python train.py --model="image classifier" --image_size=24 --crop_scale_min=0.5 --color_jitter=0.2 --num_classes=300 --width=256 --label_smoothing=0.1 --residual_init="none" --optimizer="normuon" --muon_scale="match_rms_adamw" --momentum=0.95 --nesterov=true --ema_decay=0.995 --epochs=23.9 --final_lr_fraction=0
Rows from block 2 of a small image classifier, named by matrix and row number. Rows with one number belong to one neuron. Each number is 128 + 32 x the weight over its row's rms, rounded and kept within 0 to 255. All counts start at 0.
After each neuron's rows are labels from the 100 images, of 14848, where the neuron reaches its highest value: "colour at peak" is the nearest of a few named colours to the mean colour under the peak. Only what is clearly more common there than usual is listed. The data: crops of objects in photos (Visual Genome). In brackets: how many of the 100.
# fc1: MLP up (model.blocks.2.mlp.fc1.weight, 512x256), inputs 172-255
# fc2: MLP down (model.blocks.2.mlp.fc2.weight, 256x512, transposed), outputs 172-255

fc1.92 [104 156 129 106  89 137 131 171 158 133 106 124  78 204 122 151 127 163 113  65  83 111 103 197  93 157 200 184 108 107 122 114 158 110 146 131 168  99 118 121 150 114 129 122 108 130 152  97 163 147 133 169 133 128 107 126 162 174 127 105 186 169 134 157 144 139 113 129 142 135 129  99 147 113 180  96  88 157  80 107 153 127 108 139]
fc2.92 [165 167 164 170 139  82  63 139  46 115 107 120 124 156 127 155 131 125 113 168 131 104  95 114 179 149  92 100 154 112 110 163 129 105 158 136 143 135 154  58 158 100  86 155 127  90 172 142 103 152 171 101  81 176 144 123  85 128 143 146 125 145 144 110  93 149 124 115 157 105 153 151 152  91 112 168  99 153  72 115 103 160  88  96]
colour at peak: black (34)

fc1.345 [ 95 184 122 100 173 171 107  98 174  93 123  96 110 143 121 117 117 103 136 189 123 132 122  94 112  78  56 159 202 142 130 133 113 125 101  93 159 169 128  95 164 100 182  88  98 125  91 134  52 114 141  92 109  89  96 118 133 133 143 168 203 118 168 102 118 187  94  90 135 146 109 119 114 183 115 141 113 145 149 141 102 183 145 104]
fc2.345 [159 113 162 172 149 109 157 142 101 140  75 163  88 117  55  95 139 135 165  80 143 137 154 134 119 174 124 132  72  87  97  96 118  92 116 203 125  97 178 109 150 154 135 197  70 124 143  72 139 179  86  87  99  63 160 127  88 140 101  89  64 180  88 131 167 144 138 141 123 125 190 109 181 136 123 140 124 172 126 141  95 107 144 107]
colour at peak: black (42)

fc1.463 [124 125 139 124 103 108  88 123 125 136 170 113 127 137 123  92 130 114 186  78 131 118 151 157 166  85 121 131 157 161  50 130  90 181 164 122  95 196 109 116 121 145  84  98 105 141 112 137 117 145 116 166 143 161 147 118 163 173 106 160 104 177 130 138 217 103 107 140 202 206 119 102 174 146 134 106 114 115 137 110 122 168  37  72]
fc2.463 [109 130  84  83  98 170 169 191 155 123  51  90 124 162 122 132  74 132 116 114 166 174 108 133  63 153 181 141  63 116 164 118 177 163 165 137 170  93  76 123 122 116 151 127 169 113  86 170 112 147 138 156 156  98  82 180 132  81 106 115 106 113 163  58 128 159 112 148 106 120 147 110 189  76 123 149 153  82  69 128  90 118 169 140]
colour at peak: pink (25)

fc1.440 [140  71 154  91 101 128 114  91 133 162  62 112 140 178 131 159  73 114 131 130  77  33 147 147 135  85 126  92 113 101  54 129 124  85  96 128 171 136 167 150 161  64 172 113 161  92 112 116 110 199 134 139 136  60 142  96 137  94 137 181 163 153 136 155  84  77 124 142  94 160 119 162 181 122 119 138 131  92 155 156 140 148 167 179]
fc2.440 [114 158 193 115 171 109 172 121 134 129 134 193 114 146 111 147 132 121  89 144 164 157 200 115 147 133  92 140 130 133 104 133 115 162 140 175  84 114  87 192  75 144 136 163  59 128 122 110 132 128 108 164 159 146 120 102  81 119 107 116 105 138 115 124 187  97 160 160 159 160 128 168 149 134 148 153  94 131  85  83 162 116  64  94]
colour at peak: white (34)

fc1.138 [110 165 142 148  81 184 110 126 102 102 118 152 187 139  93 142 114 116 185 152 138 120  82  94 176 171  52 151 112 185  95 103 148 120 118 117 141 184 118 159 103 140 201 131 127 195  98 163 132 155  82 115  90  71 174 118 106  73 146  76  96 145 145  80 128 117 112 149 120 139 121 187 183 117 102 135 120  85 104 170 137 124 161 153]
fc2.138 [138 108 133 130 132 102 160 135 161  79 133  93 137 111 162 110 131  78 166 123  75  91 150 113 114 120 184 146 134 117 140 135 163 141 163 120 154  22 155 153 163 118 167 139 112  88 131 170  66 125 141 146 141 185 123 171  82 165 142  80 146 174 122 147 146 114 140 120  60 156  71 110  98 125  74 137 126  69  91  77 164 167 113 117]
colour at peak: white (40)

fc1.228 [141  95  92 106 139 140 123 126 149 150  86  77 180 126 168 172 161 127 158 165 153 126  98 119 162 153 119  93  98 149  45 122  79 114 135 103  87 102  67 105 154 108 172 134 119 133 105 158 128 109  76 108 168 137 158  88 106 112 143 113 135  83 200 108 135  85  95 154  76 158 121 162 162 185 106 127 115  67 108 169 195 138  86 163]
fc2.228 [112 137 152 142 174 128 151  97 147  81 150 111 133 125  94 143 143  86 175  82 124 110 123 118  74 145 138 103 191 199 177 187 128 127 134  91 159 166 133  84 114 161 107 153 166 156 110 120 127 101  82 166  89 151  96 153 124 135 140  65 104 193 124  85 119 119  96 113 126 213 130 150  75 133 166 183 136 110 148 148  79 112 124 133]
colour at peak: black (29)

fc1.169 [168 165 192 145 171 137 133 107  86  97 137  99 194  82 151 154 116  97 158 198 177 144 148 134  95 118  55 135 103 115  93 114  84 135 116 138 141 195 163 106 117 122  82  87 137 137  95 124 132 146 131 125 147 153 178 121 101  83 111 115 106 151 108  84 197 120 120 119  53 125 161 115 123 181 157 143 146 121  77 138 173 101 162 181]
fc2.169 [ 56  65 146 174 111  78 158 169 137 132 142 141  93 133 136 123 106 152 127 131 152 113  93 104 144 126 134 153 102 186 124 138  43 111 137 140 127 144 117 158 149 178 192 137 161 138 122 194 173 174 104 125 143  89  95 139 133 136 129 148 189 164  96 133 161 116 110 131 110 111 120  64  96 111 114  77 113  83 152  91 182 110 109 156]
colour at peak: white (30)

fc1.204 [100 167 105 125  89 171 131 155 131 131  86  88 164 142  92 122 103 158 109 100 115 115 139  88  96 153 150 175  88 152 139  99 126 162 107 133 148  97  68  85 107  99 182 101 169  87 111 134 168  83 118 149 149 120 143 126 151 112 152 133 123 158 123 137 104 155  77 142 181 169 167  92 190 121 170 130 113 144  81  87 110 123 171 150]
fc2.204 [ 82 116 179 151 195 172 179 102  50 114 168 133 135 144 181 149 129 124  94 111 144 132  97 118 172 158 130  84 133 151 102 127 110 110  85 137 119  52 162 144 214 150 159 124 122 146 126  73 180  99 141 128  64 111 146 140  81  87 122 107 134 166 115 193 137 132 125 181 103 205 136  89 123 156 178 173 133 119 114 119 162 113 128 120]
colour at peak: pink (28)

fc1.16 [142 137 120  79 106  78 124 130  96 166 169 113 180 142 102 144 131  99 119 125 132  90 121 162 136 166 180 135 127 102  89 143 103 164 108  98 103 136  91 135 119 132 115 142 159 132 215 115 140  80 109 177 103 112 107 100 201 137 175 154 177  92 104 131 105 100 133 142 185 126  47  96 204  80 128  81 171 122 176  69  97 158 122  86]
fc2.16 [146 109 120 116 157 165 126 121 133  87 135 115 104 142 144 112  77 172  87 134 151 103 121 166  71  86  89 118 104 148 140 142 114 146 170 118  95  91 143 125  66 118 154 126 102 102 102 109 180 100 126 162 178 206 109 107 157 131 164 143  89 107  83 131 151  95 141 100 147  73 213  90 148 152 136 120 100 120 112 137 119 143 136  87]
colour at peak: brown (60)

fc1.238 [ 96 114 136 104  79 152 112 126 158  78 185  64 156 151 156 137 143 171  80 135 110 145 115 161  94 143 107 158 111 138  92 118  92 178 152 106 166 149 111 123 115 159 188 153 146 162 108  94 117 152 168 152 127 193 142 134 134 122 140 105 124  82 140 105 149 134  83 128 136 112 121  86 139  81  89 104 103  89 109 130 182 124 132  60]
fc2.238 [128 144 157 120 129  74 100 125  95 109 105 153 147 163 109 109  98  82 136 113 164 145 115 135  99 159 107 114 178 149 134  82 168  90 152  75 109 147 119 123 186 123 147   5 112 149 119 154 170 123 216 151 154 102 114  78 102 103 182 163  90  89 132 114 165 130 134 129 118 107 110 136 160 140  99 128 115 138 131 110 110 130 116 145]
colour at peak: brown (73)

fc1.434 [119 125 108 150 128 148 109 134 114  98 155 193 161  84  92 155 108 109 130 187 188  73 140 119 138 157 154  96 109 137  58  94 189 170 122 133 150 116  92 118 126 103  73 151  92  93 164  91 194 135 131 136 114  87  99 175 178 114  88 123 140 144  61 149 131 103 104 140 143 110 115 157 185 142 157  90 123 151 158 117 150 131  46 107]
fc2.434 [138 118 144  54 173 152 165 108 139 126 147 149 136 138 127 141 114 134 179  87  93 133 137 103 139  68  84 191 109 120  81 130  65 113 103 116  97 138 130 115  96 165 174 135 191 127 139 154  45 143 160 161 152 139 162 130 125 119  97 160 173  60  98 131 151 175 131 186 114 157 108 135  71  95 151 136 133  92 137 108 140 130 170  85]
colour at peak: black (47)