Rows from block 5, named by matrix and row number. Rows with one number belong to one neuron. Each number is 128 + 24 x the weight over its row's rms, rounded and kept within 0 to 255. All counts start at 0. Numbers have three digits each. After the name is the row's rms in percent of the matrix's.
# fc1: MLP up (model.blocks.5.mlp.fc1.weight, 512x256), inputs 160-191
# fc2: MLP down (model.blocks.5.mlp.fc2.weight, 256x512, transposed), outputs 160-191
fc1.397 106:097134123169119108124125128158117118130100142148118128107122168121140127147129140120164092149106
fc1.398 101:083157100108120079123179169104108100096124145143167133123119146137127120172125141101141149096142
fc1.399 101:167108103143164121128129155090107159212117105134115143142135099161086167146142117072091129155156
fc1.400 101:122151152121168131129131189134116107106119165115127161082151129171122120130111120161126171110113
fc1.401 099:145119154140101071087105155107133079119124081117116166147163115119159094117103105132108145117118
fc1.402 103:143081140167126152152126116145148078164115183125121097136083131125141149110136154110117153112111
fc1.403 098:100118133112172122124143107083152110097142105091130101112119109166132115133138122108139138162147
fc1.404 098:124118151111162159091182117147111082117157144126101182184107139138102121110189113136134128115152
fc1.405 094:152143093122163133105113111094157151155118166123129123153135124121104139151118127155160129104160
fc1.406 103:095179104136113123109169106144129125125102130121096115154100114127127132111104152142114128163107
fc1.407 106:130130137073142136122127108103139167129134175111134117140099088150136164092135118103151151101109
fc1.408 102:108120088138102115094181142111120096119137117128155131122138194112115089171150125104123142159104
fc1.409 095:107117140118116082159133130160123087091138085113121119126091120148182101172144169148115115115126
fc1.410 100:167117135137165129121154129156146149090100101166126109119148145123089121161106154124145138078128
fc1.411 099:132104134105128139125129120099124156131145112096132119153168127116151094174144113136105146102122
fc1.412 093:141119098085130135112150144148100142066144102082099145099168152174131145112118133161162122114126
fc1.413 101:131124122136150094164127125162168144121103129102116153128130091173139155118168141107135103094131
fc1.414 098:158112115170122102137130074158111133106127149111103146111118109161166115184133127167123142163077
fc1.415 099:152100138147141141153128099168093111109137134136097135129147118114112070100145090165112106130112
fc1.416 097:144107134086089082149154111137102167134146081062115145121125149161116098096108151127114153128110
fc1.417 101:120160120105118115131107128154132153115146118122128159144115128106092137136151172100123143139145
fc1.418 098:132133117086119115142160091118135127121138096140097145139124113124147099159113118166119149097158
fc1.419 094:097092121108157132152150142120154080114134121158088146076148092100114110102146162160148118151119
fc1.420 102:158139153107123149077134132141127147124086129101108139126166115123114148099097117126111109131109
fc1.421 098:159160079137097131105154145100126113141142081150111116083148127135131144140112129165121115140134
fc1.422 100:087115150142079116126138137124135127130164156118118145125155059157163157155110175106125137116100
fc1.423 095:155170075121101093121169145118129108129138143118105102124128104130123119132117138179110112156142
fc1.424 098:144175120095128152147160125089076094107107139088096142139107166156110116095118090194109141101164
fc1.425 104:108092165104100142104102063109103150115132106133159157084129143134114194131121138158150154153160
fc1.426 103:132118140111129135139144162136070097102077143123123099124114115150112152136121117159120161113145
fc1.427 101:117155073108087121133149113102145113178150133116149119077158170139097126116131178156131110122151
fc1.428 100:115174110119126107090144116161117131145124137139137134114137135150116077120130131137074142097152
fc1.429 104:108146169133150165124177137142123114136111149136152113124143112111068089110130145080108131147150
fc1.430 101:100142135095138080155164097134133113150129115162112125157148121139140119139123127124121121134174
fc1.431 101:122166123095098155135167157206126112139094156120117121150132099114175105128182109143156123123109
fc1.432 098:130144113155113163158141155152092164112127092105098138140125163155080130112110103134173154126130
fc1.433 093:087144146134153136140120124160155120115132097159118126137099160105139118112151134114166105126124
fc1.434 108:104123127160109159194119130101169136147109142137118115147127137155162114167158125112135129121126
fc2.397 104:109138168096127119118096102070152160102137160161144142081138152142151123166096149106116159152089
fc2.398 097:148098159113107137185122114150118119142128144165099113153136108127176150080130091143144147111112
fc2.399 100:138126082105126160165113099128094158132139098139163134155086116145107129157181092101100153125096
fc2.400 100:124083094156102110130168140173115159143138114118099134110099147153112102104107168132114137107141
fc2.401 098:127132132124126133098133139158132119144147133131166161113134178108112121115146156130152117167134
fc2.402 095:115148083127062137103172128128153163119099100154091122118109155142120166162143119141091110174156
fc2.403 101:138149058162143158073158128142094155107159183105114103148167148139095140136125124156124110127121
fc2.404 096:142162131120114150128089072076122119145122127117121090137149097150127144100113172125135140117140
fc2.405 094:126128094108126146170111146153110117140158147151140128160112141103139102133133120124138102193140
fc2.406 100:124192119098130141125122161075144114126116124112130069116153119135104098140139116132130140100153
fc2.407 099:104122143141118102140122100142117112062124106100133082093137111128138086104106137122123118060119
fc2.408 099:118163155120167119153147083111126134080112117136119173115119093141115114106128132150134119178085
fc2.409 105:132148095102131106119204115096086132110145162121139131111160116144144173125100140148113107131128
fc2.410 099:105144136123151133147132171142131103109134135084114081177176133078146081108159110177145137127111
fc2.411 098:115091114111129160117121171122134128077088121113139108124128163116132129100120127152152106130108
fc2.412 101:089117120146137156128119162119166077151154138144116188127125104164128128164126155127071161178142
fc2.413 101:144127097155144135114151070123109162092115125159136107117114136070118165127129178129131109149131
fc2.414 097:135114137142145124125149091155117096089091086143143100155156059149110119127132144108134166102126
fc2.415 097:173134148095140113110158130132167087167132166087112134107169133117126119156161147116139116123148
fc2.416 097:094118141153150125093134142087132143130125146145129122155171086155085087154114098129135130118138
fc2.417 095:115131141133126110126163151145106108181098107117136100177106082165158102117108124160100087131111
fc2.418 103:081091144136128142125165149151131114086105122132129122128103142126159127137141136071109126123094
fc2.419 099:133191129115150120172128109150110175107138156144156124115144094068110117138129163158125077120121
fc2.420 099:124144117135091088149089162134163176137179123120137153129142131130114108124104107171139135105166
fc2.421 102:148120126119155122124134137111152128156117098184193132149135160142109132142162127151111155155140
fc2.422 100:118139120131130104153114081148175157129104117108118128133151123134142093137099154123123114136158
fc2.423 101:086119154137150117089129113121143142179175100117153123144179139136127103137125143135115143135128
fc2.424 101:099120140135104145123150134167140107112090153132144184190180120089125126142176165114125103125111
fc2.425 105:092080146133105153120179151145070116128177149128117104102147149131134133125135146119148121129124
fc2.426 096:152146091145123112106162137139134136093137116122081151131140104127131164104120116130155141135128
fc2.427 099:143127149142143175107127126148130147117119130117113138130137146116100131164146109109156139133150
fc2.428 104:103107154137091127095130086126134096149076159141089158156104094120116133150062127153140069153153
fc2.429 099:105136097096123131121138082127124092122109133154125123101149152147135149165145183098135111160117
fc2.430 102:119152133161113120129103126105114115155114116163136160177097124149112116128119097152152167166139
fc2.431 103:109158126151125129137124143080144115135118131142134118114134160111111118126114130150128138134152
fc2.432 094:125097135104104114117137100154127125113133091078161135076114118166178069163147123160113147121138
fc2.433 098:148125111127131134149118142123119137091116170118103132154134103078122125152091117132145156166133
fc2.434 105:167131100164151139131135144088136128105128129171118132132140152128101106102153136075129138126156