config = dict(
    model='image classifier',
    dataset='crops of objects in photos (Visual Genome)',
    train_examples=123503,
    image_size=24,
    crop_scale_min=0.5,
    horizontal_flip=True,
    color_jitter=0.2,
    targets=['object'],
    num_classes=300,
    arch='mlp_mixer',
    norm='layernorm',
    norm_position='pre',
    activation='gelu',
    mlp_ratio=2,
    parallel_block=False,
    inner_norm=False,
    drop_path=0.05,
    patch_size=[4, 4],
    conv_stem=False,
    layers=8,
    width=256,
    label_smoothing=0.1,
    loss='cross_entropy',
    init='kaiming_normal',
    residual_init='none',
    optimizer='normuon',
    muon_scale='match_rms_adamw',
    lr=0.005,
    momentum=0.95,
    nesterov=True,
    orthogonalizer='newton_schulz_5',
    adamw_lr_other_params=0.00074,
    ema_decay=0.995,
    steps=7700,
    batch_size=384,
    epochs=23.9,
    lr_schedule='poly',
    final_lr_fraction=0,
    warmup_steps=380,
    weight_decay=0.07,
    adamw_weight_decay_other_params=0.01,
)
Rows from block 2 of a small image classifier, named by matrix and row number. Rows with one number belong to one neuron. Each number is 128 + 32 x the weight over its row's rms, rounded and kept within 0 to 255. All counts start at 0. Numbers have three digits each.
After each neuron's rows are labels from the 100 images, of 14848, where the neuron reaches its highest value: "colour at peak" is the nearest of a few named colours to the mean colour under the peak; "place" is the part of the image that holds the peak. Only what is clearly more common there than usual is listed. The data: crops of objects in photos (Visual Genome).
# fc1: MLP up (model.blocks.2.mlp.fc1.weight, 512x256), inputs 0-85
# fc2: MLP down (model.blocks.2.mlp.fc2.weight, 256x512, transposed), outputs 0-85

fc1.463:104072147129169060126112145177137150164183134123101164141112119160142120117185103125137149146137167154100134165113093134086107103132177042152119124072103124124152123115101145085154139135135144113099131107082167170109167090116113117168075161174135144119082152
fc2.463:165102118090147194099148108153098108110195081118155113090150112091100097104170112187103103112171169124185174118100102167122133141074144178159086072143207088116129118123151102109148123189171132140151093140145092106100095083116124143106099165105155142098152150
colour at peak: pink
place: top right

fc1.166:152160132155140079174095172141123197065121103127155108098172105113101043106115100136201122153127109121121126132138088142127101108179113070081160147169119102167055069090144149126102099164128106218097177161129150092110130127095119113107142125117075159144100146
fc2.166:155164187136136120193103171122168136090106115123078115098136080163157117163172157135156105067085159133136168106115068093141113143144125105173174092127073142101129146148121113125128128187137119149126067117135082163135136110146109129122160119165154136100152147
colour at peak: grey
place: bottom left

fc1.169:118136142187090140222134099098138158077103119068136159100104140130156141092106122149101119149092106122122149135153106198159084097154201153095118141121157097106114175132179123099101176124119124111119153115134131180129172161171160130157150082161097142228139053
fc2.169:136092209098117139141181130155023131152125146139127078118131148153146125107144085064167116101129079133115102125144120163141171108125148106126132062120123123075122136135108136122170166134124151132082146177104085135088105144086131134083162101105143124143179147
colour at peak: white
place: bottom right; top right

fc1.242:168107132054129110148190111118088116145138137121108183160090107094145096158150090115154165097126154156036123207116066149157163126130129146078091105156109140194171129142112096167114093107086176098120082123097140141108135098108122130122121078097119186130074091
fc2.242:124099172142152144093145135155131147098136136160146164156114079161104140104107155127143144158131087152170092090154158116100145100134065142111136214027108145092162053111114099143119096092107100200076185131098120127145164114174122148143105158121106117144133135
colour at peak: pink
place: top right; middle left

fc1.489:126135109108151207132155136186123132069139163160157105136142126142061098198124148126116158120151134100119049118145128095171074138087117126094126091139128125119138150108097123105138093103139143146181158140150091213107105062110148153179101113132101177150138123
fc2.489:185108127055117091100111144149106177098105137118155044135076147163141150127101148107054068122089098092161145148146146174086124175145099149128074160115111097135088125135088112142186122137097180088104123107165054154126151108113164155124164120068111138168144149
colour at peak: black
place: bottom left

fc1.315:122149145099184120152141082140121134123075123137078185090093138109109123148054085141144111139138122104041138049135181151138079193163120136091114133170091137120062153146166142098121143111136141112079125144106120120127171152158095164143126173148179066145146161
fc2.315:041139132125109137140135135061139197099165092072118130154167130158093163129138158156129068097121086109129181171137178169145148134126162113096174052087198096109113130099121141153117193191172155070140116131086101091134099133107149087094136170173104110145080095
colour at peak: white
place: bottom left

fc1.430:174121168092101143124099111141152065129071144187193168145138141144160130161124106144149090138121095095155105178126105086144105059136113163087135180165138093160119060134119094113122122101142087105140126122137129134113109210125107135133151125142066117119190056
fc2.430:139111150137152067145119112118126172135082061144096122115123101117097158215154157131116122139129076088162143097141140112097112158077135139161130153140105102101129158129149183158118136147128141130147126120109155141122188120146159107170123101108145143144157174
colour at peak: black
place: top right

fc1.238:113097172136139168196101106144155215048114147152093110103158145217151135134129131133156138152157160129135136107119144168098120153147061076149085116076107167109134067097123137135134107157133090120107105107118115092109167049133150124101082153105144082158137118
fc2.238:147102113120133149104088105150099150167162099083147143137122110166065138118117116114121141110155133100125131109109103121123113080121149136091147146131111170092091148156188077125165126092107134145205103091162203137128121192061186142132168139130065161134149169
colour at peak: brown
place: bottom right; centre

fc1.190:126124165181163170048145095115139120168171130106125116093227134130115095059113133144184097144110123190150110113122099118106127110128195167083122094129114103165130150140128123171085118199134106130117091133151142130147165168135098122076123095129098074145156100
fc2.190:145148122112123129093150144117137113085071142111163184173194117147102134153110105139132127143136124077142122071100092122177126184167155170143143139126101140112136108097101115069189170160120056131129175160156126093163138126148100125164163113095199112138165131
colour at peak: black
place: bottom right

fc1.16:142170129105108132148163111125123117103120081129139089117142127155161157184088080143108113110117063141108100139214069151140144138193146097216087131191128158108145160141104150140113137118147161090066103128171171132201122137154136133139148167135084142095099047
fc2.16:114137084134124108111127123179109128157104156122113181131103148165095115131066134130170129173118127172111132127092133127158114140034129133177175069086135147160181137131138111118176185184095158126146124122138105169078108116171085113115102167148143088149144162
colour at peak: brown
place: bottom right

fc1.440:153144120175106056170114120085111172092125140180155105170200149094114104172105162115082142110149124080129098092160091199068140145145112093165147131097202153131108153175121103161155160129154113177069125118111117093148129147092140127098072114151128114142139149
fc2.440:125125089064158178174148154166087112087163122109153144058173109171114141124164126152164147157128154137111134113087081065189111084136196166130093113106070064119106105145229169118106140135120144143151116134124096095123158142127121124120164173115117128147083122
colour at peak: white
place: bottom right; centre

fc1.388:139122116130110157137100115156084061121069109114145121150171116096149086142092143130140182113099137147128113117133122125147136134164170069094145103149163108099193090160173087137157127138128144073111116146107118146137116154104191097109111133128091148167117107
fc2.388:094096181116168120168168143105096187102137070101155148090096144159121102103094113091136137199051143057173145123145091183081062158043126150101086171120122089128143141121083112144144126128116152188108154109189126166089127110126104180131167108152107138109125171
colour at peak: pink
place: bottom right

fc1.25:150065136151143171066094166086140159120166171097155171154179147131165116135164102125147145139137185075091187139155100101127098139103160150156157116147093132157111084106153132109157124124142127140156207143126153150171146138101125114160155096155120104124113104
fc2.25:139064115103128143092118117126116143090065133128138178105077097125139098146077087102162147175131072105166087133172158124114172112177131141108171072086130140154084135168161141107151138144131105113100148129143159114098168137144118120104162131131085096064211118
colour at peak: black
place: centre

fc1.189:118152159065128145206099147121096088140098110182134147137101114110157146136116155133115132140125144079118172150133100144106057121143170195076163094166094133130159114126119163133175117181070102126151149187114191136169148189193172133118129140126137148106111146
fc2.189:099108085174127120180121103095138150118118073160134132174126082159113063085134171152172105164147159100136141147133181095187192185162165103127127118169220118110120156068110143126178111191154092176081104095175182119065102162080129112112106145148087142167113082
colour at peak: brown
place: bottom left

fc1.204:101138139085110101149112120143122077156134129158120183154173118152115110173121154084138189054083173172177146139066111214162199063091119061115084123132113122164114166049155117140095161128166124154136131154139183125139153133100151163079135165094156147108125151
fc2.204:085086191112138131107184122136125164128110182133091117123105105221101136132190150218129129131173121115103114146129138124118125048145132156120147121117159163092169124104113107117118141086116129134158159114165136177167132104095043136141153133120128104130125125
colour at peak: pink
place: bottom right

fc1.492:125116145111107133127098124193092116107134122131125125108107147161123125146125142143183136126176109156100130102220147143082097143135076160158136065140116109076161099060097125132104170149178135130064091095113176145184179110126135106184110131157148088130164077
fc2.492:154112172132117103086169165146097092126162144151131155154170132083181079087161161122117177092167115100098171125138090175129180100099083153117096114105160108131138162104182095121125084106110060125114153123136139102084140174147121109108088108128093105065086120
colour at peak: brown
place: centre; bottom right